python train.py --output_stride=8 --norm_position="pre" --moe_every=1 --conv_stem=false --optimizer="soap" --learning_rate=0.0024 --warmup_steps=1840 --weight_decay=0.1
Rows from block 6 of a small segmentation model, named by matrix and row number. Rows with one number within an expert belong to one neuron, the router's apart. Each number is 200 + 20 x the weight over its row's rms, rounded and kept within 0 to 999. All counts start at 0. After the name is the row's rms in percent of the matrix's.
After each expert's rows are labels from the 100 images, of 14976, where the router gives the expert most weight on average: "responds to" is what is common among them; "lies over" is the class under the peak. Only what is clearly more common there than usual is listed. The data: Sentinel-2 satellite tiles (TerraMesh). In brackets: how many of the 100.
# router: router (model.blocks.6.mlp.router.weight, 32x128, trained with AdamW), inputs 0-127
# up: expert up (model.blocks.6.mlp.up, 32x64x128), inputs 0-127
# down: expert down (model.blocks.6.mlp.down, 32x128x64, transposed), outputs 0-127

# expert 5
router.5,096,193,172,229,195,171,213,206,188,197,177,221,208,197,219,222,175,189,189,213,227,201,217,201,204,203,207,191,219,242,180,195,181,221,163,164,179,172,195,192,186,175,188,187,221,227,194,184,206,190,194,208,199,175,190,200,208,236,185,222,226,183,178,202,226,213,216,185,199,239,189,197,202,185,209,178,205,224,186,170,197,213,233,183,206,172,203,243,213,183,169,216,162,185,219,170,213,229,220,183,235,235,201,185,175,196,195,181,199,175,183,212,230,208,197,206,170,203,180,235,183,218,238,220,237,165,188,183,196
up.0,090,188,221,225,191,223,190,208,179,228,188,206,194,227,215,221,203,197,235,171,218,177,213,214,198,225,185,218,206,210,213,209,207,204,182,203,166,201,209,205,200,183,196,208,197,175,193,211,184,161,191,186,172,194,231,184,187,195,205,183,212,161,184,213,188,225,199,197,194,206,180,171,240,166,232,158,201,211,236,181,204,240,177,216,185,197,187,177,231,209,206,200,220,188,234,227,237,177,228,186,148,185,217,164,205,231,218,179,214,204,181,196,189,190,239,209,151,216,195,212,203,209,216,213,192,221,188,192,184
down.0,100,188,158,213,183,199,187,213,233,237,208,188,233,212,200,177,191,212,168,204,205,177,199,190,177,224,211,204,212,204,184,229,221,203,200,197,208,215,203,207,199,207,215,230,212,177,182,185,160,154,208,192,198,206,176,202,204,210,217,186,186,180,208,239,171,217,220,195,222,162,214,209,206,214,197,227,214,190,205,216,172,171,168,175,163,202,187,199,180,222,161,220,212,180,196,230,204,215,183,156,186,208,185,220,193,216,190,201,179,226,222,182,181,187,189,194,226,210,188,213,211,224,245,196,186,185,185,259,224
responds to: main land cover: rangeland (48)
lies over: rangeland (46)

# expert 28
router.28,085,199,196,213,210,198,206,227,200,221,198,228,160,213,203,191,166,152,199,150,205,205,198,208,230,187,201,200,231,192,175,189,179,230,225,207,174,193,164,219,206,202,190,190,191,218,184,237,214,216,190,210,203,186,224,185,202,199,168,191,227,204,203,188,238,203,213,184,186,230,180,183,205,221,183,187,237,181,227,199,190,200,186,209,211,236,204,184,167,174,190,175,166,213,210,169,236,197,230,193,206,226,210,215,195,202,191,182,212,192,176,214,191,171,156,171,163,191,212,211,231,220,211,177,175,200,209,182,172
up.0,089,196,195,183,186,164,216,213,201,189,181,213,239,206,189,164,186,213,207,198,185,222,210,194,151,198,204,214,195,193,251,179,223,199,184,158,225,216,159,191,211,201,200,201,189,213,218,214,190,195,201,214,222,207,208,236,162,197,218,212,217,222,222,194,210,190,163,202,195,182,203,213,210,188,163,210,211,147,199,210,202,172,215,174,173,228,197,238,196,199,216,187,175,204,195,166,188,162,195,161,187,193,185,194,207,195,221,205,187,191,229,191,195,164,214,190,232,215,188,212,182,226,194,162,157,188,209,193,207
down.0,088,208,187,186,202,210,207,214,185,148,203,186,170,204,194,199,217,160,196,221,211,208,186,191,189,171,192,216,189,168,214,217,232,194,192,182,199,225,180,189,200,176,193,241,188,202,202,191,205,183,202,213,241,231,158,210,183,210,186,169,192,186,241,209,215,195,195,214,220,197,190,213,193,207,187,199,169,175,232,207,220,219,202,165,159,220,208,189,182,179,226,183,191,179,214,207,182,201,187,194,231,201,205,185,156,221,171,190,212,198,145,208,219,216,209,227,204,164,159,208,216,205,187,215,216,188,168,218,171
responds to: main land cover: snow or ice (33); main land cover: bare ground (26)
lies over: snow or ice (34)

# expert 16
router.16,110,175,215,218,180,196,180,209,171,171,235,186,194,181,176,246,209,217,206,216,181,214,206,195,172,189,207,239,227,231,208,205,201,224,164,184,215,213,222,198,217,207,175,197,227,200,183,219,186,235,181,198,203,179,224,183,178,222,176,195,165,175,181,219,227,172,164,200,207,195,207,202,201,208,208,184,225,217,212,188,193,209,188,237,176,189,204,238,225,229,167,225,189,197,195,173,202,208,194,235,194,207,205,215,191,202,231,179,191,183,174,192,185,219,194,188,191,172,179,201,190,165,235,182,185,206,241,163,194
up.0,083,254,221,197,171,205,169,225,201,178,196,148,220,208,182,188,196,182,235,209,234,203,156,207,196,199,185,212,176,202,205,210,219,182,182,222,198,188,198,176,205,223,166,228,235,206,177,212,220,209,223,230,207,196,172,201,165,191,204,223,174,224,193,191,192,217,193,192,211,204,207,210,238,216,213,196,215,208,202,224,184,232,232,190,198,201,187,205,223,214,241,206,188,194,174,194,204,195,193,224,199,223,209,237,202,224,182,210,213,206,196,161,138,212,221,201,211,205,201,206,229,222,199,195,182,182,217,193,232
down.0,092,192,184,202,197,239,205,209,199,219,216,222,183,228,186,197,171,201,214,206,225,191,227,172,222,247,220,181,193,216,187,187,201,226,214,210,193,229,212,171,188,194,203,198,163,183,175,231,199,183,218,210,220,203,233,187,183,211,190,197,210,168,179,214,220,191,152,223,198,216,188,221,231,215,210,204,218,242,188,173,207,198,204,212,199,171,202,198,196,173,181,228,206,176,239,227,211,220,204,170,197,208,255,199,198,190,202,219,217,209,180,168,193,175,196,216,208,143,218,215,221,194,174,206,202,230,213,221,193
responds to: crops (79); main land cover: crops (64)
lies over: crops (55)

# expert 9
router.9,093,162,162,212,201,169,222,216,170,203,196,224,222,196,204,222,218,195,207,179,212,189,205,227,193,177,189,186,206,165,202,210,186,208,161,184,183,158,204,225,220,214,221,184,226,188,201,193,215,209,183,201,212,196,183,168,209,239,226,191,243,203,208,226,213,200,198,172,212,240,165,189,181,220,210,195,203,223,200,211,218,191,219,190,227,190,245,238,221,186,195,170,202,183,214,170,220,208,214,210,199,170,227,197,172,170,220,180,210,174,174,241,180,212,172,178,202,219,198,215,208,216,207,189,220,179,186,182,205
up.0,095,223,192,186,242,191,223,231,194,193,203,245,176,191,186,206,206,177,205,177,188,206,173,172,216,233,199,213,181,236,208,242,210,204,199,190,189,166,173,220,173,228,189,175,197,193,217,211,218,208,190,200,225,176,207,186,205,228,213,196,227,225,224,203,225,187,222,217,189,192,221,222,173,209,196,193,201,255,167,189,195,203,184,209,171,178,211,234,211,200,182,192,186,212,226,177,178,229,173,202,177,187,169,205,211,219,220,175,210,181,196,203,168,177,211,235,226,195,168,203,226,187,214,220,218,203,213,225,181
down.0,101,175,212,219,200,213,216,202,257,204,212,172,163,180,210,182,196,189,226,183,171,202,215,227,207,184,192,223,194,181,168,219,177,173,200,210,220,172,209,170,215,222,192,187,216,196,206,181,214,207,183,193,173,167,206,179,194,184,192,227,159,206,180,208,211,208,206,194,174,193,239,144,234,242,220,222,203,196,184,228,193,172,162,234,205,193,215,162,225,206,206,222,183,210,186,216,208,183,185,192,232,185,197,216,222,192,173,188,223,223,178,201,184,191,200,188,208,179,198,176,206,207,195,201,196,225,237,198,202
responds to: main land cover: rangeland (41)
lies over: rangeland (45)

# expert 7
router.7,104,183,173,209,192,177,235,167,191,182,186,226,203,178,192,222,164,200,208,184,225,159,184,223,177,209,199,203,223,202,192,197,224,226,220,216,196,177,163,200,193,192,233,162,196,206,181,181,220,185,181,186,210,183,179,196,158,223,209,204,207,169,193,203,187,204,197,226,198,197,184,175,198,177,184,215,199,192,192,235,206,194,201,177,221,179,221,182,192,213,198,178,188,202,161,162,215,170,225,192,175,216,177,191,176,201,223,189,198,176,211,215,200,164,165,182,216,170,186,232,196,165,206,210,170,166,224,182,232
up.0,109,227,216,222,186,230,209,199,189,163,203,202,204,158,185,204,203,217,189,182,195,176,184,242,193,208,153,181,197,177,170,197,180,185,230,215,222,241,192,224,217,217,214,215,205,203,177,219,211,198,198,204,216,188,227,241,175,213,210,205,184,214,247,215,196,161,185,192,208,178,205,172,206,184,230,238,219,224,184,222,207,211,219,188,197,201,191,182,193,190,212,183,233,237,214,205,186,197,198,188,206,197,182,207,208,183,197,242,183,186,215,241,168,168,179,229,195,197,207,197,188,180,209,179,241,189,205,197,226
down.0,109,196,191,198,220,187,179,232,237,193,203,212,182,188,156,209,184,189,208,195,172,169,225,196,196,188,252,226,172,204,194,202,193,210,164,203,156,215,195,193,201,231,204,164,245,174,215,194,215,192,236,179,224,194,227,189,188,192,233,212,215,195,187,178,187,215,209,178,220,226,222,230,174,196,203,163,201,179,198,210,164,227,195,179,197,207,177,209,234,190,184,190,224,163,211,201,248,220,201,208,205,180,200,197,210,223,200,204,205,191,165,193,224,182,232,215,195,191,192,180,208,189,207,193,205,215,216,236,202
responds to: trees (92); main land cover: trees (60); clouds (59); main land cover: clouds (26)
lies over: trees (56); clouds (27)

# expert 26
router.26,090,179,194,205,148,178,207,203,189,183,190,239,186,155,182,217,178,179,183,207,199,216,206,223,204,178,181,208,198,234,198,201,172,216,229,191,193,216,170,186,180,194,213,149,178,214,186,241,198,219,168,190,197,213,185,209,224,200,200,221,234,173,196,204,222,150,220,209,191,209,197,217,212,236,197,207,193,217,226,205,219,211,193,235,207,201,213,200,177,172,178,165,175,185,185,192,245,201,209,175,173,229,207,214,203,202,193,179,200,205,183,181,224,225,198,182,174,203,195,187,198,195,242,212,226,203,173,207,182
up.0,110,197,211,181,173,220,204,202,188,173,166,210,192,194,174,171,233,214,211,218,198,197,218,176,178,203,226,183,208,249,201,207,227,211,212,188,196,235,169,215,191,190,228,234,194,177,199,192,195,202,197,175,172,224,202,241,203,210,210,190,230,190,188,218,221,210,213,181,207,168,188,211,200,195,183,236,188,186,168,179,233,248,205,213,177,187,224,229,200,213,184,221,216,168,182,216,226,200,200,202,206,195,193,194,214,199,178,245,187,202,181,208,184,204,209,226,195,175,198,202,153,155,188,215,190,197,173,228,167
down.0,106,203,196,182,179,216,187,209,189,248,240,206,203,233,203,221,206,205,223,220,186,190,209,163,211,179,179,211,168,198,238,173,204,157,185,204,218,197,164,206,194,237,189,176,241,215,240,207,216,188,185,196,206,213,169,213,193,229,219,202,183,205,200,209,202,238,222,193,203,220,213,220,186,184,216,185,167,180,239,204,206,201,219,208,182,207,188,214,193,198,222,208,173,148,176,181,171,190,207,189,184,191,163,195,201,186,204,188,212,192,190,232,201,234,200,158,215,224,190,210,179,177,171,219,211,184,197,204,183
responds to: trees (93); main land cover: trees (55)
lies over: trees (59)

# expert 3
router.3,093,165,197,198,206,187,170,181,211,174,162,200,211,192,212,212,193,180,188,216,178,176,184,184,167,204,167,168,217,228,215,208,226,198,197,219,211,169,162,173,226,202,203,182,215,205,162,184,174,191,163,232,173,200,196,208,172,168,184,193,173,195,217,156,192,213,194,214,202,185,170,185,226,221,219,227,210,189,162,167,220,210,215,186,223,201,177,214,210,185,207,171,206,189,229,179,198,221,216,217,191,214,224,224,203,204,237,175,228,185,157,179,218,213,185,213,198,174,208,198,190,200,204,194,211,197,196,203,166
up.0,109,176,213,199,150,151,175,216,182,197,216,183,192,208,198,197,200,235,188,205,213,182,221,162,186,196,205,200,200,186,203,176,193,189,208,231,187,179,229,208,199,189,210,182,168,203,204,233,179,201,203,188,148,229,192,219,224,226,220,185,227,200,206,202,182,192,181,169,204,194,204,161,227,186,213,222,225,242,172,229,238,218,191,226,229,197,206,206,178,160,201,195,201,181,197,198,215,200,223,215,191,200,200,220,188,215,204,188,210,202,220,230,172,200,207,233,216,218,204,203,219,158,228,211,190,214,154,187,199
down.0,101,170,221,197,202,197,191,208,160,203,240,138,199,216,157,227,201,177,212,211,156,213,192,195,214,197,140,183,206,206,231,189,205,219,202,180,213,214,187,203,218,196,210,198,223,183,195,207,207,204,187,207,251,186,192,196,213,186,187,229,165,254,199,220,231,165,170,171,213,205,214,187,216,199,209,196,172,203,193,231,236,215,205,196,171,193,144,210,218,201,222,202,202,195,183,188,200,206,226,199,207,214,233,211,204,184,205,202,188,188,196,199,194,211,194,199,195,200,205,209,189,189,206,218,198,183,217,156,199
responds to: snow or ice (66); main land cover: snow or ice (62); main land cover: water (32)
lies over: snow or ice (63); water (33)

# expert 6
router.6,093,187,187,200,180,186,174,210,158,179,198,212,170,203,164,206,219,185,194,177,238,209,216,227,218,214,198,215,233,224,221,176,198,173,194,221,204,179,196,177,205,233,181,214,184,229,207,176,200,195,198,197,248,199,193,194,236,215,184,177,182,212,183,224,176,177,226,219,202,243,163,173,226,203,203,178,231,197,216,197,191,184,184,187,226,187,246,207,162,223,192,166,192,193,193,208,199,199,223,219,199,205,197,214,211,182,177,198,174,205,177,213,222,218,207,201,228,187,241,189,177,196,199,179,187,197,164,207,173
up.0,103,194,212,217,174,187,200,216,225,189,196,208,217,229,212,233,178,188,225,213,210,199,203,183,186,203,233,204,188,196,196,192,190,179,176,190,200,186,198,164,147,221,183,197,195,209,219,225,212,171,213,207,173,249,200,212,224,229,206,198,197,216,187,176,196,191,216,183,198,196,214,202,192,242,194,174,222,171,234,208,203,199,199,193,237,210,227,227,190,210,224,220,168,196,173,157,230,219,157,198,172,219,239,187,190,213,197,210,186,224,238,211,182,200,195,226,193,197,169,206,211,203,226,205,160,215,214,182,167
down.0,098,187,227,217,195,193,191,165,209,182,218,230,204,191,175,186,221,181,182,205,212,205,197,234,211,202,187,219,191,206,218,207,191,211,174,261,222,221,203,145,208,187,206,229,211,187,200,236,193,202,198,192,206,223,207,189,180,196,207,216,254,178,236,228,211,221,167,216,154,189,207,211,162,202,182,205,215,185,215,165,216,199,229,252,201,199,233,226,191,212,191,209,203,188,193,237,189,216,201,204,215,187,194,194,217,165,215,201,208,210,202,208,186,209,175,207,183,209,182,179,210,170,190,186,212,222,181,224,171
responds to: bare ground (75); snow or ice (53); main land cover: rangeland (53); main land cover: bare ground (33)
lies over: rangeland (54); bare ground (31)

# expert 31
router.31,100,167,190,183,211,185,196,229,215,228,203,220,170,220,157,179,209,159,203,168,206,205,223,219,227,164,221,192,200,193,229,176,185,221,175,209,172,182,217,230,210,203,234,172,191,209,201,214,201,190,183,169,222,194,186,245,192,224,205,177,215,219,179,226,220,210,186,216,230,216,219,181,192,222,170,207,215,204,212,235,192,212,227,211,187,212,243,211,222,198,239,216,183,212,198,198,211,229,204,187,168,246,202,209,199,220,205,196,183,198,228,209,206,212,181,175,210,206,193,190,197,170,187,209,225,216,188,175,181
up.0,113,208,217,173,167,190,209,175,197,225,186,232,202,180,183,185,169,230,211,250,240,203,192,182,181,157,221,257,203,186,189,237,193,183,241,206,181,212,186,249,181,176,226,159,216,215,169,191,191,199,191,169,200,258,183,198,222,207,193,178,218,184,198,205,206,187,199,237,208,193,210,179,212,205,165,214,196,173,217,192,213,222,187,198,211,229,208,200,195,192,225,194,193,200,181,205,197,193,209,197,187,232,206,186,198,209,227,199,200,221,230,175,204,192,236,204,203,202,193,181,198,197,176,204,185,205,203,196,202
down.0,112,226,202,183,200,189,209,194,207,197,197,226,209,199,238,240,179,209,182,190,192,200,195,183,185,230,205,210,178,196,214,190,200,191,227,202,167,206,194,174,195,173,216,195,218,169,198,218,193,256,209,189,219,206,255,219,205,196,217,206,238,211,206,223,226,205,167,223,197,191,214,203,227,179,201,197,228,215,181,212,209,211,166,208,210,218,202,182,177,203,211,197,205,212,161,217,239,221,250,211,199,220,196,231,160,236,178,241,215,213,197,209,185,190,190,180,161,183,229,210,206,204,206,245,204,190,192,202,210
responds to: main land cover: trees (68)
lies over: trees (68)

# expert 0
router.0,089,183,191,207,215,159,199,205,209,199,183,218,185,192,188,204,199,172,206,173,224,220,203,201,212,215,219,163,187,214,189,224,204,223,201,211,190,169,193,206,210,190,234,169,201,179,208,225,213,221,188,213,179,211,215,163,219,187,211,199,214,178,172,196,223,185,224,217,210,230,147,223,232,201,199,197,229,182,220,204,193,214,190,224,182,205,211,200,177,170,197,185,211,212,231,158,237,240,223,193,217,241,239,208,163,195,219,190,198,170,206,170,174,220,212,169,176,172,194,187,218,201,180,166,207,192,184,219,193
up.0,107,220,224,182,215,210,208,207,200,179,197,194,234,221,226,160,223,184,184,221,209,204,192,205,213,208,217,205,177,197,207,177,190,179,227,208,171,216,237,201,169,265,211,233,209,197,199,233,209,191,206,181,213,199,200,219,206,222,215,203,191,199,175,237,210,186,177,228,178,179,149,217,200,208,206,177,228,206,186,177,212,225,177,212,236,186,203,178,217,175,195,179,179,195,206,177,205,185,202,221,224,231,244,215,207,215,230,244,174,184,171,190,190,197,211,188,171,199,219,238,204,187,207,207,194,215,188,214,200
down.0,107,159,181,213,217,225,209,204,218,240,169,206,194,186,181,171,219,236,208,189,215,201,177,183,220,224,183,218,176,235,227,166,189,177,209,185,211,189,202,223,186,218,186,189,178,202,196,198,208,163,211,199,183,191,181,210,199,195,173,188,168,215,246,200,200,202,208,188,230,164,200,203,225,196,202,212,198,223,191,209,188,143,215,167,247,205,188,217,214,224,213,174,176,209,202,216,229,198,217,216,218,202,174,212,155,187,219,209,228,199,188,185,218,175,174,209,211,189,190,182,211,196,232,207,215,190,193,209,239
responds to: main land cover: trees (74)
lies over: trees (70)

# expert 22
router.22,098,206,202,202,234,187,180,220,204,185,237,169,191,206,213,189,213,187,204,197,167,225,187,166,223,206,210,232,211,229,203,211,199,206,236,182,203,217,191,215,180,194,192,202,228,207,191,184,193,218,182,196,161,164,165,239,203,218,189,183,185,216,189,160,178,238,187,206,167,191,185,161,212,203,167,191,234,170,170,189,184,226,184,172,205,188,179,174,236,200,236,193,238,202,203,202,198,199,218,215,191,237,186,193,205,208,191,185,192,217,173,175,210,178,243,203,201,206,185,169,182,196,190,206,186,191,203,189,232
up.0,086,215,183,196,209,230,211,166,210,218,208,210,209,209,196,209,203,200,176,178,226,198,211,175,234,213,175,194,207,201,212,178,221,159,224,187,201,190,204,218,192,215,192,220,178,209,180,181,166,196,193,243,220,217,195,193,195,177,204,224,198,216,205,183,200,209,189,223,201,194,210,211,214,192,203,193,197,211,157,186,170,181,229,169,235,168,229,224,185,188,149,186,165,209,200,244,188,218,215,191,177,232,208,196,213,167,184,208,184,245,191,174,224,191,176,191,198,198,143,228,197,214,188,187,207,234,183,179,190
down.0,095,243,218,224,229,217,211,177,160,209,194,193,208,193,218,232,160,185,202,195,222,218,168,177,221,229,174,218,217,194,180,207,222,223,209,213,179,207,184,250,225,198,165,200,200,224,233,186,176,188,208,197,192,221,175,199,208,220,237,188,220,213,222,195,197,191,185,225,180,209,184,193,252,212,215,210,159,183,206,190,199,211,181,214,202,194,209,201,155,163,214,205,171,214,186,211,209,196,209,212,201,192,198,157,178,204,222,206,220,196,164,235,223,213,199,180,202,222,199,172,184,225,189,199,213,201,223,209,204
responds to: main land cover: water (57)
lies over: water (60)

# expert 25
router.25,098,170,210,189,220,192,177,178,186,208,216,214,199,228,207,236,232,186,213,183,202,189,202,218,183,206,221,181,201,192,163,190,209,206,185,178,173,195,198,180,181,175,224,216,190,221,164,200,209,195,215,202,174,194,184,233,207,190,238,183,226,205,180,170,180,250,183,207,168,222,207,217,164,220,189,167,183,170,202,195,206,205,207,197,178,229,239,232,212,192,231,200,241,194,183,194,211,208,193,195,153,163,213,200,209,214,201,189,205,191,242,200,202,191,208,231,182,189,189,190,167,189,182,209,162,182,208,181,226
up.0,119,210,213,239,188,184,208,196,198,210,210,196,227,155,172,197,172,215,203,174,184,205,178,192,185,220,193,243,182,204,201,220,173,208,176,207,192,239,189,213,197,202,208,195,214,206,229,234,234,209,210,199,201,201,198,194,193,197,227,163,197,195,207,178,177,203,197,216,183,226,243,183,209,223,205,200,182,171,229,213,210,225,186,213,193,260,201,200,177,213,178,202,212,210,159,207,194,155,216,208,143,195,237,206,209,214,204,170,201,202,213,211,196,218,215,188,170,220,212,185,191,223,165,196,170,210,212,191,166
down.0,123,181,194,206,190,210,209,214,210,178,218,205,188,196,176,202,222,228,232,203,207,174,226,217,220,213,200,225,181,200,217,193,211,185,205,240,232,236,192,215,202,200,188,206,220,202,223,171,210,186,220,227,231,213,209,198,212,221,222,186,221,179,243,210,201,211,157,182,179,184,180,219,192,210,192,178,160,165,248,203,221,186,211,226,158,199,208,219,191,196,180,183,216,205,200,188,219,209,205,183,194,205,203,201,173,159,221,213,201,205,206,214,191,221,212,191,183,193,188,229,189,220,200,237,168,195,168,246,252
responds to: water (98); main land cover: water (96)
lies over: water (96)

# expert 29
router.29,109,212,206,204,218,225,220,212,164,182,206,203,182,197,193,191,210,170,168,170,221,225,187,190,227,214,167,176,232,172,211,211,217,197,198,218,207,197,205,214,189,191,197,169,172,188,203,198,197,200,193,223,181,216,171,170,177,167,166,177,221,201,218,175,219,188,226,174,201,194,169,158,198,191,196,185,224,171,197,227,208,213,209,204,179,200,180,219,197,182,225,174,172,210,211,230,178,220,158,217,204,180,199,220,177,194,233,242,165,187,205,234,193,208,195,225,183,215,182,205,201,247,200,172,193,201,199,207,167
up.0,104,175,218,202,173,234,198,205,207,179,197,203,187,166,207,209,191,171,153,198,205,196,206,225,192,155,193,191,194,209,180,198,229,198,200,199,221,149,190,195,190,211,178,192,174,223,218,196,186,192,204,218,180,222,161,251,193,188,170,201,220,177,195,194,213,176,200,223,204,203,198,199,189,198,150,212,206,187,199,227,246,216,213,213,186,165,201,207,211,185,195,179,226,209,208,188,240,164,189,173,218,200,207,211,180,169,204,198,239,207,167,217,186,191,177,173,169,186,217,181,230,228,189,216,227,207,201,206,193
down.0,104,188,182,198,195,193,204,221,187,198,190,184,215,216,203,175,197,225,242,215,171,181,213,170,200,224,212,208,177,193,193,201,197,189,204,196,188,210,211,206,202,212,193,185,204,186,182,178,200,219,219,184,243,176,181,189,197,196,170,167,189,224,190,208,223,177,178,174,214,210,230,173,186,194,236,201,149,217,208,202,198,188,196,165,180,225,199,172,237,200,242,205,179,215,187,189,181,190,220,212,187,214,179,179,230,175,214,207,157,194,220,165,215,158,186,207,243,198,171,208,172,197,169,206,235,199,239,183,187
responds to: bare ground (78); main land cover: bare ground (52)
lies over: bare ground (45)

# expert 20
router.20,110,198,223,180,186,176,226,162,199,187,210,205,207,173,200,233,223,174,234,202,190,226,190,213,185,174,190,203,208,190,189,206,226,183,169,236,182,174,206,174,190,187,215,202,216,215,230,236,210,234,206,225,169,225,167,170,194,202,202,201,192,170,212,224,232,194,189,188,197,174,184,180,205,224,240,233,208,233,198,211,200,222,202,208,231,171,205,227,220,174,222,191,179,199,206,192,208,205,205,198,190,169,231,184,163,211,231,202,238,195,192,189,191,225,181,178,225,169,199,178,222,192,193,177,193,218,228,186,205
up.0,084,184,173,185,222,211,177,240,198,167,183,229,191,183,193,174,185,214,197,232,221,196,207,223,216,205,195,231,205,211,231,194,174,209,174,173,165,202,203,233,201,206,183,208,206,207,167,217,213,200,189,234,230,226,175,198,201,203,197,200,221,222,198,196,174,206,183,185,171,180,180,187,198,202,185,197,196,177,190,173,150,226,219,184,237,200,161,226,194,191,179,181,231,232,174,184,214,221,166,212,191,186,180,181,215,180,190,222,204,222,153,186,198,210,194,201,201,179,165,191,213,243,208,204,218,184,196,216,187
down.0,083,209,177,214,187,197,198,171,198,214,206,210,188,186,238,169,221,205,193,196,197,164,204,192,186,202,235,209,162,196,198,204,199,203,234,190,176,215,202,182,182,157,227,197,168,219,236,224,214,188,193,182,225,180,204,170,202,213,183,181,200,205,227,208,186,237,200,189,116,231,175,200,181,204,223,243,234,214,176,161,201,192,183,225,207,197,188,205,193,211,230,225,222,216,208,197,196,193,210,204,198,225,187,203,209,216,224,202,214,188,215,211,198,226,201,204,179,184,177,199,208,197,182,226,197,209,218,153,219
responds to: trees (93); built area (68); crops (64); main land cover: trees (59)
lies over: trees (50)

# expert 14
router.14,101,187,186,218,248,181,199,229,178,195,173,199,165,210,193,168,225,199,186,194,201,218,199,205,197,227,203,227,195,227,216,191,165,165,223,174,164,219,180,228,240,203,172,208,210,212,188,211,204,192,163,172,224,197,212,193,197,201,167,200,174,199,218,184,211,184,207,200,169,197,204,198,225,204,181,213,235,177,187,194,166,204,192,215,224,224,160,219,207,166,183,172,204,183,222,206,217,212,209,208,181,216,206,236,210,226,220,177,218,200,185,149,184,166,198,201,166,197,179,179,223,211,199,207,194,207,177,188,207
up.0,093,187,193,164,239,240,193,200,208,196,188,201,170,161,215,203,193,198,219,213,190,197,202,198,197,174,221,192,217,190,203,191,234,206,181,166,195,213,213,206,174,165,190,203,186,200,159,189,194,169,207,200,181,187,189,208,216,207,188,213,221,207,206,197,210,216,208,241,171,197,184,240,212,233,171,182,174,214,194,183,162,236,152,202,198,211,184,187,197,199,196,178,207,224,207,217,179,213,214,212,245,172,210,195,163,200,198,189,199,226,218,202,220,179,195,248,178,204,206,171,220,185,218,236,207,169,236,212,181
down.0,100,222,216,198,198,190,194,203,212,210,224,187,185,177,203,174,211,223,218,221,210,203,216,218,179,212,219,244,214,206,187,199,159,179,194,198,181,218,195,172,166,220,180,226,220,216,199,235,232,194,213,227,200,204,244,178,181,194,233,197,210,217,174,194,199,242,217,246,195,203,187,177,245,215,201,231,191,213,194,193,204,238,221,186,203,182,185,194,172,188,155,198,234,203,201,198,228,214,215,203,159,214,196,196,199,212,169,224,204,192,157,195,196,201,225,221,195,217,188,168,229,197,169,218,203,211,190,200,184
responds to: main land cover: bare ground (29)
lies over: bare ground (25)

# expert 27
router.27,097,198,213,214,168,188,162,226,207,216,186,227,181,187,191,214,184,185,197,185,224,229,179,180,215,211,192,194,179,211,179,224,194,214,180,203,215,203,207,202,202,187,185,172,176,193,238,219,198,206,215,231,230,194,213,185,187,216,195,204,235,191,192,236,206,193,203,168,231,208,210,182,189,192,222,191,184,160,199,202,220,182,227,191,228,214,198,226,217,221,214,160,179,203,188,174,233,189,243,162,221,191,200,205,156,182,207,215,191,173,170,232,230,239,186,199,190,223,173,180,190,203,228,174,207,194,175,232,206
up.0,107,165,197,229,235,200,209,218,186,183,243,213,197,157,198,239,184,185,184,207,197,189,193,187,229,187,194,201,202,192,190,187,223,220,215,222,225,175,189,197,220,209,212,201,201,200,217,120,197,226,204,215,195,180,136,201,201,215,200,208,206,206,234,187,218,185,181,202,190,225,194,202,180,227,218,209,192,220,215,198,202,197,185,204,208,215,187,219,171,211,201,181,182,216,209,195,195,238,191,245,206,199,199,177,200,196,205,196,202,180,216,148,211,209,161,203,218,220,174,185,227,224,174,207,220,182,217,175,205
down.0,108,187,211,198,191,209,182,169,190,220,191,165,205,210,211,167,221,181,241,188,177,192,160,216,181,204,175,208,187,179,178,225,182,165,204,185,196,158,184,222,192,193,189,214,189,191,205,182,198,194,205,184,201,205,199,178,206,222,188,159,198,197,227,183,233,198,206,248,195,209,193,153,225,214,184,183,210,169,201,192,209,195,168,197,174,199,228,217,201,202,199,211,225,171,191,188,210,237,205,172,221,210,221,201,229,191,197,191,225,194,212,219,189,154,245,185,217,168,210,195,211,223,215,191,240,191,235,183,185
responds to: crops (76); built area (67); main land cover: crops (45)
lies over: crops (43)